Weights of a small image embedding model.
Model: arch convnext, norm rmsnorm.
Training: soap at rate 0.0041, 14000 steps, batches of 128, held-out accuracy 79%.
Data: trained on microscope photos of single blood and bone marrow cells, 48542 training examples, 36.9 epochs.
Rows from block 7, named by matrix and row number. Rows with one number belong to one neuron. Each number is 128 + 32 x the weight over its row's rms, rounded and kept within 0 to 255. All counts start at 0.
# gate: MLP gate (model.blocks.7.mlp.gate.weight, 768x192), inputs 96-191
# fc1: MLP up (model.blocks.7.mlp.fc1.weight, 768x192), inputs 96-191
# fc2: MLP down (model.blocks.7.mlp.fc2.weight, 192x768, transposed), outputs 96-191
gate.124 [121 112 163 127  76 132 147 120 146 118 140 145 139 118 110 190  82 151 169 143 146 111 171 161 147  44  72 119 146 102 140 134 124 140  90 137 113 140 171 148  97  81 111 147 153 104 115 128 130 102 109  88 142 206 142 133 130 110  94 133 198 183 164 129 100  75 118 165  78  88 151 175 128 155 124 145 186 125 101  96 149 154  94 144 116 172 116 164 146 168 145 146 182 135  95 112]
gate.125 [157 106 131 103 145  55 148  83 170 114  78  54 127 137 100 139 152 128  89 162 157 189 133 147 149 115 103 130 140 156  99 110  73  96 118 120  52 158 129 112 150 106 132 156 136 105  61 129 129  91 171 124 190 140 142  87 126 165  73 145 117  73 101 131 184 165 135 154 160  98 121 152 125 106  88  77 188 115 105 113 150 137 116 117 136 143 114 124 106 175  74 103 170 198  69 114]
gate.126 [ 78 130  88 165 125 114  76 186  99 121 161 159 172 146 110 114 164 114 130 146 144 145 124 102 151  88 120 153 148  99 135 167 150 128 123 117  92  95  57  96  86 132  61 118 165 137 198 117  93 105  85 130 140 167 104 141 135 110  91 102 128  90  84  88 101 106 120 122  89 136 189 201 139  96 108  94 122  87 150 123 127 109  62 153 109  92 108 163 157 124 105 192 120 149  98 114]
gate.127 [ 94 164  34 166 163 145 137  97 162 113 150  96  91  93 162 153 124 158 125 118  81 113 107 161 206  98 159 121  92 202  99 135 119 191 117  64 136  97  94 101 119 143 109 143 125 159 137 134 116 117 147 147 151 125 115 117  99 122 205 119 106 139 119 178 209  80 124 129 127 116 134 117 144 116 159 178 145 119 125 175  44 100 131 110 174  89 152 128 157 149 121  88 125 147 120  82]
gate.128 [112 122 136 166 111 104 159 102 132  95 125 144 182  98 138 173 113  87 171 144  95 161  71 140  66 115 102 120  95 128 105 129 141 101  98 161 136 148 142 114 201 109 121 136 100 169 164 165  89  82 135  79 112 140 106 203 159 178  98 189 101 139 121 118 127 106 116 183 119 141  66 119 148 121 154  74 139 132  90 153 102  89 129 171 133  66 157 141 143 179 125 153  80 123  62 135]
gate.129 [163 145 139  67 147 155  86  82  91 192 181 151  56 108 129 114 122 130 103  77 130  92  89 104 129  91 112  69 151  92 138  91 124  87 103 154 171 111 143 132 129 129  63  55 120 110 179 164 116 164 105 114 142 113 130 163 175 121 156 115 152 154 110 114 123 115 116 106 140 136 138 176  90 114 121 130 124 130 209 182 119 165 145 233 124  90  84 114 123 112  91 205 103 100 162 168]
gate.130 [150 110 122 185 132 140 147  88  91 104 153 105 133 163 153 162 161  95 133 121 150 104 163 163 154 171 110 151 205  68 173 133 140 106 110 205 127 142 119 159 117 141 137 155 160 162 135 150 112 183 134 108 153 128  78 124 192 106 105 132 100 123  81  86 125  92 126 132  91  96 129 100 105  96  96  83 112  58 159 123 171 154 143 138 139 143 108 152  93 102 157 114 105 111  64 141]
gate.131 [170 152 175 159 149 197 102  82 161 159 147 135 170 110 156  91 127 127 145 165 137 199 141 115 139 144 137 165 137 148 106 182 168 190  86 100 160 102 135  74 104  65 181 137  57 157 141 146 116 159 140 106 135 164 143 118 196 152 120 143 174  88  43 102 140 138 140 149  98 199  86 150 120 135 134 139 107 160 152 150  80 161 101 141 159 123 107 136 142 153  89  85 135  70 129 117]
gate.132 [157 104  62 135 107  99 180 144 105 128  96 116 167 149 129 180  93 118 179 129 132 114 169 119 102 132 166 128 107 143 104 121 139 139 144 148 110 156 100 135 104 102 106 176  82 162 132 126 121 100 121 150 121  88 153  93 188 115 158 105 118 109 109 184 155 136 188 187 107 169 150 129 171 147 184  91 164 119 164 129 127 150 191 130 190 153 118 167  91 111 148 115  92 146 139  87]
gate.133 [130 148  76 137  91 163 117 103  66 126 140 121 122 122 131 179  96 116 104 148 163 156  95 120 144 161 193  83  64 145 103  92  95 231  59 104 156 145 121  98 142 131 148 118 114 137 126 103 169  72 158 162 134 136 137 119 144 128  88  96 122 102 151 180 176 137 150 114 119 130 148 123 155 116 106 138  83 118 122 122  94  93 118 113 139 107  80 140 144 121  91 138 171  58 176  58]
gate.134 [220 110 169 128 148  98 158 137 178 128 133 157  94  72 109 136 156 125  57  83  63  91 162 115 131 152  72 101 147 185 186 163  71 131 164 101 126 121  66  90 165  97 161 136 100 104  63 166 146 140 106 102 135  73 155 112 121 171  72 150 129 172 107  70 164 116 135  48  96 144 168 144 108 146  85 114 104 140 196 117  73  95 161  97 149 177 157 125 137  64 159 121 123 114 149 112]
gate.135 [120 139  86 180 133  94 106 153 171 134  83 182 140 149  91 138 122 134 133 128 112 157  71 129 136  86 100 100  77 128 122  92 139 123  94 123 147 132 121  98 125 131 120  67 180 149 167 128  41 132  66  94  89 148 100 142  95 129 118  85 142 171 101 122 138 137 103 137  76 164 145  84 130 171 126 109 147  75 161 100 110 112 119 147  76 132  96 141 144 164 145 126  99 159 113 151]
gate.136 [125 171 103 151 113 128 101 105 178 146 144 121 153 115 131  92  59 101 180 180 138 158 136  75  83 139 117 109 128 161 109 124 155 110 171  76 139  99 110  90 102 122 112 112  73  93 126 118 182  98 140 115 140 161 114 150 177 153 181 140 139 134  89 114 173 110 102 149 133 113 119 126 152  93 137 144 149  72 175  99 161 133 139  74  84 161 121 108 124  83 183 155 119 198 126 123]
gate.137 [143 115 121  42 126 100  85 130 106  88 171  85 111 141 119  85 105 109 127 118 161 126 117 120  23 149 200 131  92 141 104  84  96 150 156  94  97 141 161 163 114 116 126 112 105 133 169 127 146 174 160  79 124 138 126  77 108 100  71 113  99 141 142 167 165 178 134  83 207 113 108 136 123 151 124 172 145 185 160 105  88 111 138 136  67 100 132 102 129 126 195  68  83  79 143 108]
gate.138 [206 116 186 156 153  89 131  81 116 139 106 149 164 161 125 139  98 137 149 165 175 165 146 158  57 145 110  72 145 160 105 106 128 156 119 110 101 189 103 126  64 135  88 110 151 115 129  92 163 116 182  71 162 118 156 106 155 164 141  92 126  94 113 170 133 144 158 174 135 148 220 142 148  52 149 119 114 106 133 150 156 148 139 136 113  67 159  94  77  76 109  55  86  81 101 193]
gate.139 [167 127  90 125 115  66 149 162  93  73  95 119 136 126  96 141 116 128 132 118 142 149 120 133 112  90 130 160  81 169 104 159 111 122 129 114  88 180 163 151 102 104 160  83 113 183 117 124 134 107 116 139 149 161 151 143 135 174 154 105  88  89 108 129 123 142 189 126 148 205 113 161 113  99 124 145 150 161 134 167 115 145 110  91 135 118  76 142 136 111 100 106 158 165 112 139]
gate.140 [ 83 163 148 131 186 127 126 138  69 155  89  71 142 151 119 158 162 169 125 179 135 146 112 121 133 173 119 117 182 114 122 140 116 101 150 132 143  70 170 108 113  96 107 129  89  93 123 118 133 105 147 134 111 168 158 130 115 143  26  81 161 128  93 135 141 146 118  82  97  68 131 139 117 120 108 119  80 172 131 112 124 158  93 136 137 114 171 214 118 195 214 109 130 166 106 137]
gate.141 [109 137 118  81  36 184 138  82 139 101 118 116 122 168 110 151  85 116 115 102 145 156 147 147 127  85 127 133  87 140 119 182 167 168 100 129 122 115 111  88 149 142 153 125 143 140 153 143 119 102 120 158 109 124 109 184 103 102  90 190 146 133 130 101 106 204  87  84  83 112 108  85 119 145 113 146 178  92 174 141 151  88 190 122 107 132 143 149 124 127  38 141 130 137 120  82]
gate.142 [104 107 163  89 104 106 134 140 120 199 129 167 113 127 112 115 154  92 124 121  97 129 139 124 160 166 120 126 181 132 131  96  73 152 120  89 161 148 111 177 132 108  98 113 110  95 108 152 120  91  90  97 110 111 100 137 152 158 183 108 152 164 137 114 107 146 152  89 175 180 116 144 101 114 115 102 134  95 140 113  91 101 124 147  43 178  71  51 177 102 147  91 115 113 144 144]
gate.143 [128 154 161 199  70  60  54 178 109 136 134 185 166 105 173  90 140 119 180 154 112 117 135  91 108 105 135 131  88 118 170 103 130 124 177 206 131 128 148  92 140 130 140  98 167 125 153 111  99 100  88 158 104 128 136 130 134  88 136  92 131 122 154 158  55  95 199 190  98  96 113 109 180 189 144 110  67  76 104 105 145 202 141 139 105 107 104 142 193 145 111 114 169 101 105  92]
gate.144 [ 81 133 141 151 145 162 164 124 115 149 116  79  87 116 153 167 183 144 156  95 136 102 202  92 153 151 103 117 128 134  96 108 176 150  83 151 132  86 101 126 165  70 104 224 144  97 163 148 110 116 160 161 133 172 148  94 109 105 125 108 141 177 124 105 120  92  54 109  99  86 112 138 136 126 119 141  92 132 143 114 134 134 110 124  82 101 167 156 145 156 159 133 181 133 148 186]
gate.145 [137 158 113 109 106 127 178 120 142 148 129 137  88 119 139  81 126 104 252 112 160 118 144 142 119  84 160 133  96 102 102 142 102 150 118 171 134 185 142  50 142 128  99 188  98 149 162 119 137 112 158  56  91 115 168 132 103  17  76 104 128  91 100  93 122  27 110 126 140 219 144 155 131 137 105 155 132 130 134 150  65 121 121 105 108 129 132 108  74 161 117 133 108 105 136 126]
gate.146 [ 97 137 139 100 161 127 123 113 141 151 161 146 123 133  94 140 117 116 128  93 149  77 134 107 154 119 143 170 138 145  66 120 123  93 213 184 196 126 150 122 141  90 102 144  89  80 126 135 152  95 141 101 132 118 162 154 154  80 120  92 161 151 117  82 172 151  73  96  86 109 140 153  90  57  99 134 199 191 146 179 130 171  73 145 126 148  79 111 158 192 122 193 199 129 167 107]
gate.147 [ 57 114 153 150 133  85 169 102 136 162  87 151  81 110 133 167 114 168 148 153 118 123 113 144 166 149 130 163  73 172 108 109 174 139  99  83 122 165  92 122 164 155 104 149  97 141 128 137  56  89 171  72 177 121 167 112 148 146  44 147 156 117  71 132 131 129 107 123 156 172 117 126 108 132 129 121 211 111 134 127  97 121 112  82 133 118 149 137 146 117 150 109 123 169 150 167]
fc1.124 [138 142 106 115 106  44 126 176 102 132 139  93 171 110 144 102 173 141  52 150 136 129  93  87 156 132 108  92 134 161 117 131 120 100 124 138 117 141 100  92 142 120 129  95 146 203 148 144 107  42 163 197 152  85 161 142  92  65 151 111  36 186  97 186 135  95  91  95 162 164 112 195 167 133 192 151 108 130 100 183 111 112 111 114 117  62 148 127  97 165 131 131 115 105 153 109]
fc1.125 [109 142 214 103  91  88 113 112 159  67 129 148 153 123 116 178 108  90 170 143 129 111 159  95 120 110 143 167 129 147  84 151 141 122 127  77  93  74 101 163  98 157 119 154 142 134 140  91  51 188  96  58 129 158  86 151 114 140 159  98 126 132 155 162  92 100 142  95 140 164 162 146 158 171 140 126  75  78 118 124 133 117 135 126 176 112 166 127 175 165  79 135 137  56 105 160]
fc1.126 [148 139  90 120  75 168 131  99 112 153 168 120 163 149 124 160 127  94 136 144 104  86 161 152  78 120 161 121  53 166 128 102 119 122 112  94  95 120 101  62 118 135 185 103  91 162 129 105 170 123 102 114 188 145 148 119 149  96 187 142 125 119 147 122  98 147 161  53 160 124 151 109 143 113 128 126 114 152 165 100 176 100 114 141 144 109  86 103 111 136 129 130 121  86  87 144]
fc1.127 [105 117  69 129 148 120  79  38  94 127  94 146 126 133 106 195 171 109  61 189 166 174 157 186 172 115 115  67 145 168 111 129 148 113 135 118 141  97 107 116 101 103 133 136 125 118 148 107  97 106 115 170 189 145 165 142 128 148 138 120 116 150 112 170 147  82 215 130 111 135 153 148  99  76  73 106 116 117  66 104 158 123 125  67 118 140  89 111 154 173 163 138 166 141 174 133]
fc1.128 [ 78  86  97  92  81 155 154 113 129 128 172 120 120 146  87 173 171 123 138 122 170  77 187  40 177 120 153 195 133 139 105 115 217 116 146 117 132 124  63  98 114 140 127 103 190 113 109 117 153 171 141  59 137 134 147 115  84 143  89  98 156 164 122 124 152 100  97  93  91 135 134 145 200 113 109 136 157 107 196 124 157 134 114 130  93 132 125 146  91  89 140 120 170 129 145 144]
fc1.129 [139  99  59 154 144  91 118 116 150 135  86 138  93  82 151 129 201 116 130 153 114 167 115 163 140 232 149 149 136  79  93 137  60 160 135  72 115 178  91 112 128 106 162 130 132 173 155 131 155  81 145 140 158 168 101 154 136 123  82 101 134 112 133  76 186 140  94 148 125 142  74 110 101 118 143 143 129 215  86 100  75 116 153 122 131 152 132 140 146 156 134  96 154  90 148 112]
fc1.130 [ 81 128 152 190 103 147 195 166  61  88  93 132 135 114 132 171 166 147  86 167 187 158 119 111  94 148 148 125 134  91 103 124 197 154 115 123 131  97 122 150 103  76 142 138 147 143  94 141 113 128  71  81 108 125  95 171 128 112 143 165 103  90  97 131 132  91 104 109 105 147  51 130 162 137 163 147 135 127 161 164 119 219 129 130 102 148  86 144  97 133 154 118 108 139  93 143]
fc1.131 [113 114 158 107  87  95 128 146  99  34 116 189 180 129 101 144  57 137  93 145  81 139 126  50 147 184 148 151 136  83 155 138 130 127 171 195 110  86 152 157 126 149  48 152 121  91 107 143 174  93  45  90  74 118 172 113 110 160 100 104 117 187 141 154  77 127 131 118 173  66 134  90 153  87 111 140 111  84 132 158 159 126  83 154 105 123 145 107 128 170 128 145 111 194 129 157]
fc1.132 [114 199 106  80 118 104  59 143 108 191 144 123 137 133  86 147  87 133 117  97 176 120  61  79 160 136  80 151 167 143 111 157 184 104  94  94 162 163 157 142 136 120 123 143 155 102 116 108  98 142 161 120 176  81  99 201  95  94 112  90  72 203 133  62 145 149 145  98 145  91  51 152 168 151 110 106 130 115 152 136 148 129 173 106  89 147 116  96 143 150 126  89  97 118  89 130]
fc1.133 [117 138  66 161 152 151 112 164 153 152 168  83  71 176 161 111 115  86  84 142 150 121  98  70 100 123 156 123 176 151 180  64 147 166  89 130 203  68  90 118 131  90 129 113 127 114 139 145 109 111 124  87 161  94  89 122 175 152 143 110 183 139 159 155 136 170 150 177 129 100  87 165  88 163  84 140  90 123 120 101 145 129 176 199 123 124 145 119 126 143 167 140 168 141 185 121]
fc1.134 [142 130 186 103  74 144  98 115 112 128 136 151 168  84 124 103 113  97 114 120 129 197  54 141 115 161 168 173 107 147  68 168  97 135 189 167  84 144 108 140 142 137 175 107 144 108 183  99 108 124  90 146 183 105 125 176 123 135 149 136 119 105 149 149 123 135 112  99  92  79 107 125 146 185 137 105 153 158 116 130  81  40 114  73  87 143 123  89 103 107 201 131 140 129 141  60]
fc1.135 [151 108 157 122 121 125  84 153 142  65 106  99 157 143 124 189  94 120 121 125  74 165 129 148 144 128 140 110 182  97 111 101 111 168 130 108  47 120 135 142 124  92 144 166 130 119 129  87 137 212 132 160 129  89 174  91 151 123  76 133 124 157 105  81  99 122  55 150  92 138 158 166 110 155 170 103 107 112 166 128 142 105  90 132  65  91 126 139 146 106 144 148 125 129 113 133]
fc1.136 [130 138 119  80  94 147  75  99 137  97 107 150 131 142 101 132 157 114 153 149 138 166 136  87  90 184 188 130 108  92 144  83  93  95 134 112 133 115  64  78 132 167 116  85 118 128 152 115 106 188 122 131 111 159 176  28 103 168 124 134 215 131  99  92 212 172 124 134 152 167 103  90 114 162 118 196 156 131 186 127 143 149 181 143 108 128 114  86 150  90 147 108  98  95 181 125]
fc1.137 [137 142 172 105 142 111 103 145 132 115  75 125 135 126  82  83 125 124 107  85 137 129 162  98 179 182 127 184 119 104 162 173 199 149 127 104 106 107 103 155 149 110 150 178 127 132  89 126 120 138 140 164 163 154 146  84 134 127 104 109 110  59 142 143  89 127 146  71 173 129 171 152  80 144 150  86  70 186 127 128 152 132 139  80  97 125 130 126 151 114 148 105 137 172 116 102]
fc1.138 [109 108  87 140 185 135 193  86 158 130  98  87 137 121 104 133 144 157 144 112 119 152 138 138 117  73 151 185 132 112 153 143 131  84 100 136 144 155 228 146 170 134 116 147 127 108 125 167 197 165 154 104 187 183  97 115 104 161 146  95 132 128 128 115 139 118 161 154 181 123  87  45 117 201 112 141  99 121  72  88  70  66 139 125 141  79  87 104 131 173  80 133 222 115 125  71]
fc1.139 [106  97 148 103  97 204  58 114 149 166 119 146 127  95 170 135 146 143 100 135 144 120  72 165 198 117 118 195  74 114 149 165 153 112 173 134 166 126 134  83 140 162  93 193 107  86 156 105 179 181 105  95 165  84  93 133  99 115 162  99 139 183 177  46 154 168 155 117  93 111 102 137 140 135 132  81 136 158  94 103 139 111 168 135 122  82 167  94 154  98 136 192 170 169 110 135]
fc1.140 [114 106 152 145 162 120 110  96 132 188  87 101  73 151 126  97  78 105 197 133 143  95 150  88 128 167 149  75 186 153  84 154  51 101 126 177 190 105 200 121 120 169  84 121 134 176  91 132 126 128 152 203 104 110  93  97 118 144  87 165 174  48 114 107 121 150 162  74 129 126 120 127 106 104 133 110  64 145 139 154 140 126 114 146 141 118 156 182  99 166 160 110 115 147 142 139]
fc1.141 [ 97 170 194 112  98 100  91  83 126 204 128 198 117 129 135 127  93  94 133 110 125 180 167 150  91 128 178 124 139 135 148 134  97 101  87 153 119  59 118 103 105 181  94 186 156 125  96 165  97 155 126 125  91 111 139 186 162 136 169 121 105  81 133  97 123 139 101 139 103 145 143 117 121 187 138 124 143 149 131 150 145  93 165 140 110  89 135  93  87 150 170  98  78 143 149 142]
fc1.142 [106  59 151 144 129 171 137  69 144  80 109 125 128 150 193 142 125 155 132 144 152  95  68 129 183  90 160 108  90  95 140 103  98  87  85  91 109 163  91  75 132 119 101 166 127 101 150 145 115  48 109 157 168 133 122 174 139 122 144 137 138  95 130  71  64  74 106 116 111 171 166 196  79 146 140 149 113 114 133  92 100 139 104 110 109  47 144 149  93 157 163 142 147 119 128 115]
fc1.143 [122  94 100 147 147  93 162 145 121  70 120 201 167 134 182 130  76 142 138 140  90 128 145  96 100 136 149  94 123 197 116 139 150 111 144 153 126 136  53  92 113  97 143 180 142 117 172 111 184 101 166 112 160 163 120 138  83 136 142 131 142 175 109 155 146 105 126 118 119 132 140 124 137 132 136 110 107 134 119 135 130 153 134 113 165 187 117  83 141 136 147 110 164  86  75 133]
fc1.144 [181  79 110  92 129 152 119 156  99 140 214 142  85 153 149 108 160  94 109 145 136 105 145  86  95 191  84 115 150 173 133 102 130 131 114 122 150 126 103 144 140 235  81 172 111 135 140 116 116 182 129 105 123 164 139 121 167 176 132 138  90 116 111 122  78 172 139  90 191 109  94 124 152 133  97 142 187 178 118 165  87 150 124  84 109 153  85  94 111 113 145 181 118 102 144 169]
fc1.145 [195  76 132 184 109 128 113  89 169 162 179 150 112 160 144  92 120 121 212 109 115 100 113 100 128 174 123 108 174 155 130 143 151 135 150 158  83  93  80 142 105 140 149 183 134 143 157 112 125 125 131 129  82 164 192 132 138 110  40 109 116 146 195 126 135  90 147 131 128 153 105 149 193 171 176 190 110  96  81 163 107 146  97 124 132  86 112 150 167 137 111 145 210 158 125 124]
fc1.146 [156 131 116 167 149 141 148 143  83 136 139 138 110 151 104 128 122 141 103 118 202 121  95 120 146 148 170 135 156 170 116 147 118 100 172 123 116 182 124 116 166 134 119  91 121 118 140 123 188 132 120 153 123 143 135  83 108 103 185  81 138 183  86 131 101 171 174 144 145  57 158 129 157 131  71  91 162  60 170 114 144 167 187 193 112 113  90 140 143 141 102 170 152  73 190 141]
fc1.147 [162  80 186 159 163 147 109 171 179 110 149 108  89 130 126 151 145 146 172 127 182 125 150  88 113 149 156 185 156 238  73 133 149 141 120 146  65 102  94 111 160 127 138  84  99 157 166 137 132 110  63 192 141 120 165 134 141 155 126 132 135 131 117 165  85 130  68 113 171 167 134  82 134 167  98 124 143 140 135 149  97 100 114 130 119 132 146  95 177 104  89 167  94  65 126 181]
fc2.124 [146 171 130 167 123 162 125 112 128 156 135 152 142 155 126 142 129 128 169 123 142  87 169 170 162  79  98 121 102 176 101 128 144  96  90  99  98 108 174  84  79 194 163 101 155 143 182 126 145 108 146  79 110 130 115 107 104 131  93 116 140 163 112 181 119 120 107 101 184 179 136 183 165 116 206  71  69 116 152 141  88 136 110 145 142 154 112 175 150  49 112  43 164 148 127 130]
fc2.125 [112 127 120 113 120  98 134 106  77 167 131 141  85 126 104  78 175 174 121  95 109 150 112 153 107 116 171 136 114 160  81 104 121  36 177 158 179 131 166 129 129 143  93  97 153  94 182 161 127 181 142 110 131  87  76  93 150 107 108 180 172 108 121 140 128 115  77 146 107 162  98  89  92 116  54 127  87  96 118  73 178 132  51  93  73 130 187 132 119 164 167  99  63 140 141 135]
fc2.126 [ 96 149 132 180 116 140  86 148 124 104  99 159 129 144 151 116  66 142 107 113  80 100 116 135 131 104 139  48 104  72 128 161 133  95 151 174 103 108 149 134 152 106 215 126  83 163 123 145  63 133 172  83 120  99 153 106 111  92  89 137  75 147 190 173 118 133 106 124 129 187 124  87 139 149  90 186 109 157 105 156 133 188 137 148 139 140 154 182  93  92 196 154 184 154 164 111]
fc2.127 [156 127 120  90  97  90 113 102 105 176 158  49 110 142 100 133 147  64 128  25 108 132 121 184 157 174  85 140 135 113 103 144 103 137  80 144 160 117 130 159 141 177 117 160 127 122 112 123 130  86 131 122 137 181 141 135 169 104 136  95  86 106 117 148 133 102  97 103  43  95 143 147  56 108 162 150 129 155 123 141  86 148  89 110 140  79 127 143 134 128 160 187 132 113 109 127]
fc2.128 [ 85 167 114 114 124 113 184  75 126 119 108  85 107 170 144 143 158 195 222  94 152 141 145 102 163 110 104 150 102 159  94  61 132 200 120  96 146 140 179 167 167 233 178 140 182  78 113  52  98 128  97 144  87 107 127 134  79 145 128 137  88 139 132 107 158  99 136 157 123 161 167 132 133  96  62 106 132 145  83 120 141 134 139 139 132  89 141 141 100  86 134 143 115 124 117 122]
fc2.129 [120 144 110 163 191  95 184  80 130 130 102  79 131 112 185 155 150 116 105  74 136 119 123 100 107 130 108 153 141 160 146 111 172 129 134 139 170 142 143  87 115 192 169 154 189 120 135 149 138 132 118 125 144 146  76 175 202 119 168  93 117 134 110 102 164 141  97 102 112  71  93 135 114 100 129 117 155  65 182  79 100 145  93 120 122 149  57  99 142 155 141 157 109 156 142 139]
fc2.130 [132 171 102 178 128 206 140 158 168 131 162 122 115 162  97 109 126 131 142 154  96 166  85 102 135 124 120 102 119 119 118 141 131 135 141 102 114 123 153 150 181 152  95 127 121  91 146 109  45 121 166 162 139 103 163 174 117 192 108 117 123 124 103 136  65 130  85 133 116  74 140 165 122 151 166 117 132 163 180 135 128 133 126 160 142 140 100 163 129  99 197 148  89 111 116 106]
fc2.131 [155 108 125 162 117  85 142 158 127 122 221  65  88 130 130 183 115 110 132  84 104 135 124 112 118 123  95 170 122 147 135 145  57  84 108 150 171 155 126 113  93 138 100 110 121 101  89  41  63 131 119 178 105  98 182 162 109  90 144 157 169  86  98  50 106 134 148 110 127 144 117 146 129 144 147 146 152 103 101 114 134 185 118 202 158 117  57 115 192 165 123 140 151 126 103 159]
fc2.132 [ 72 151 108  99 118 150  97 103 148  45 137 109 186 123 169 114 164 170  90 123  99 141 138  93 120 179 201  97  56  76 164 151 128  95 155 116 203  95 145 203  82 169 111 131 117 138  87 144 111 193 141 123 113 160 182 133 125 133 151 108 172 155 186 148 141 153 118 140 172 123 125 130 127  97 138 119 118 162 115 138 108 161 150 141 184  92 130  92 146 157 121 139 127 181  76 172]
fc2.133 [ 78 114 168 149 155 149  72 115 116 121 111  77 181 183 147 102 158  95 110 137  70 192 127  82 116 142 141 134 209 109  77 192  76  85 151  94 136 125 172  70 130 155 131 135  75 105 142 104 133  96 191 178 102 114  96 151 131 140 128  73 118 106 117  73 121 182 133 117 135 185 106 158 166 112 120 129 164 115 143 126  73 127 170 123 124 129 154 194 159  98 161 108 107 118 172 122]
fc2.134 [175  84 141 104 128 119 114 100 132 179 124 126  67 119 122  97 133 198 135 146 106 125  95 127  92 176 161  94 122 152 131 104 119 136 140 132 104 132  83 159 138 110  98  93 138 114 153 104 117 106 174 115 156 211 138  91 101 156 156 130 171 186 131 122 160  94 103 109 150 126 116 158 122 148 124 145 118  97 130  70  98 100  49  92  88  89 162 117 179 117 144 143 147 121 133  70]
fc2.135 [195 130  84 135 157  95 123 155  85 128 142 114 169 102 147  99 132  90 203 193 173 119 120 167 144 163 138 133 177 149  51 133 137 110  62 137  44 107  81 146  63 128  96  86 154 152 109 116 110 110 134 100 108 147 111 161 115 145 139 111 140  83 123  82 109 137 116 157 140 130 160 135 179 130 122 118  82 108  71 123 140  51 189 167  77 130 127 105  93 128  99 103  74 144 115 137]
fc2.136 [136 126 111 133 156  81 165 117  99 118 113 118  76 123  61 183 159  99 167 126 121  89 140 126  72  84  96 157 126  87 162  99 135  80 104 107 140 120 133 180 114 182  62 103  98 121  67 122  92 179 120 107 128 123 130 115 100  92 143 110 157 111 155 151  95 122 102  14 149 128 146 112 110 134  98 109 135 124 103 117 112 152 130 145 133  45  43  56 161 164 106 133 145 140 108 133]
fc2.137 [164 133 155 122 100 155  98  86 128 121 120 116 126 141 125 239 140 171 122 160 130 165 127 139 113 172  84 127 121 139  48 143 168 135 101 134 153 159 169 127 117  98  81 100 102 122 143  79 149 148 140 127  89 206 228 169 178 125 126 162 139  99 144 120  94 143 110  99 124 160 123  93  94  93  90  98 152 120 123  62 118 176 162 138 141 127 102 143  62 117 116 127 183 122 128 114]
fc2.138 [135  69 130 157 115  59 123 134 106 118 161 183 139 109  93  80 159 204  98 136 105 125  96 158 174 160 169 152 147 133 166 161 181 168 132 148 147  78 184 118 129  93 151 188 150 119 155 171 112 129 119 142 136 130 173  96  51 174 145  88 152 165  72 146 107 135 176 113  94 131 109 178 138 101 133 160 135 158 121 138 162 105  74  76  86 147  35 123  78 109  89 111 140  98 149 135]
fc2.139 [144 141 174 120 114 163  87 201 169 154 105 128  88  63 194 151 101 117 155 138 119  84 119 163 111  84  90 115 122 143 150  85 125 120 119 153 177 127 177  81 202 119 147 105 107 182  76 157 165  79 100 148 154 167  65 188 104 164 132 163  71 122 179 119 169  81 158 172 141 145 157  76  93 121 154 152 135  89 145 183  91 157 116 161 163 110 119 103 105 119 138 117 159 163  74 131]
fc2.140 [193 119 147 105 129 134 102 100  99 153 131 143 127 162 154 128 112 160 120  67  98 162 121 114 140 142 111 139 126 151  96 165 184 135  95 172 161 121  92  89 112 100  41 142 137  55 131  99 169 130 147 116 130  98  83  97 127 180  93 138 110  19  94  90 133 120 111 160  92 101 141 138 140 152 116 185 155  96 134  97 140  73  88 112 171 111 175 111 150 155 166  63 141  79 142 134]
fc2.141 [130 116 141 158 146 110 115 133 113 114 136 128 151 129 118 168  92 113 158 181 123 134 179 147 141 183 154 124 120 116 146 149 102  81 183  90  67 167 173 120  94 189  98 137 161 152 122 149 101 106 151  97 211  84 120  94 143 159 103 118 122 167 120  78 109 152  69 130  83 129  82  69 135 209 155  81  96 134 157 105 115 125 154 115 173 132 142 119 100 131 144 158 154  69 149 134]
fc2.142 [108 146 113  81 201 123 143 129 148  91  71  70 157  68 111 118 150  93 121  74 146 132  85 111  89  77 124 100 148 130 176 193 122  94 112 135 149  97 124 120 146 134 134 170 140 113  89 146 104 175 142 138 205 176 133  67 178 100 189 112 115 131 126 123 126  99 132 124  86 138  64 107 116 146 161 140 153 118 109 117  98 175 143 102 113 128 174  94  43 144  41  99 119 161 151 104]
fc2.143 [188 106 114 114 113 184 136  92 114 104  94 190  90 105 151 189 119  97 141  76  81  90  91 128 119 151 109  70 117  75  81 130 132 147 163 138  88  84 127 196 127 124 121 107 125 155 163 100 137 109 139 180 130 139 114 104 131 138  91  94 160  96 129  57 135 154 141 128 136 170 112 103 102 168 167 119  74 126 112 103 122 161 128  47 122 189 184 171 142 166 128 164 130  98 128 146]
fc2.144 [145 152 223  54 138 129 179 145 123 103 116 147 127 113 103 146 123  99 113  97  55 140 101 127 165 179  82 120  76 113 173  71 121 120  93 166  76 179 171 126  83 167 147 143 148 156 151 141  90 164 103  86  94 105 156 120 111 170 177 109 100 118  98  60 100 159  92 119 154 128 130 158 148 146  71  99 118 134 127 155 180 118  92 100 131  84  42  82 112 191 177 118 152  96 125  86]
fc2.145 [127 175  28 126 117  90 117  93 139 168 129 122 129 142 138 122 141 162  90 121 167 148  67 135 173 164 187 116  91  98 133 145 150 122  84 128 144 116 170  33 131 176 182 195 163 147 139 125 141 147 100 148 122 173 121 116 151 141  96 178 118 148 163 103  85 143 122 120 105 101 166  69 131  74 142 115 167 135 128 140 158  87 138  82 145 124 106  81  84 160  99 152 177 107 116  93]
fc2.146 [134 134 158 123 114 126 151 134 144  80 149 109 140 136 139 170 155 132  99 116 161 145  80 106 152 148 161 135 111  78 125  58  66 152 154 196 195 118  44 120 128 110 117 145 118 155 158 115 181  97  63  85 165  92  68  64 111 123 135  87 140 167 117 125 175 164 154 156 136 194 165 146 135 132 184 121 206 128 105 143 132 150 155 153 172 101 140 136 133  64 107 144 123 105 123 175]
fc2.147 [138 147 133 134  99  85 153 100 106  96 111 128 135 110 167  92 140 162 115 114 143 146  93 123  80 174  60 145  96  91 100 183 153 156 116 116 118 119  46 176 125 151 145 186  93 140 124 148  94  97 121 162  86  99 202  75 161 117  92 115  12 122 185 157 104 137 117 120 155 130  51 142 139 156 141 101 126  66 144  89 106 114  73 106 143 144 109 120 117 143  93 120 134 126 101 104]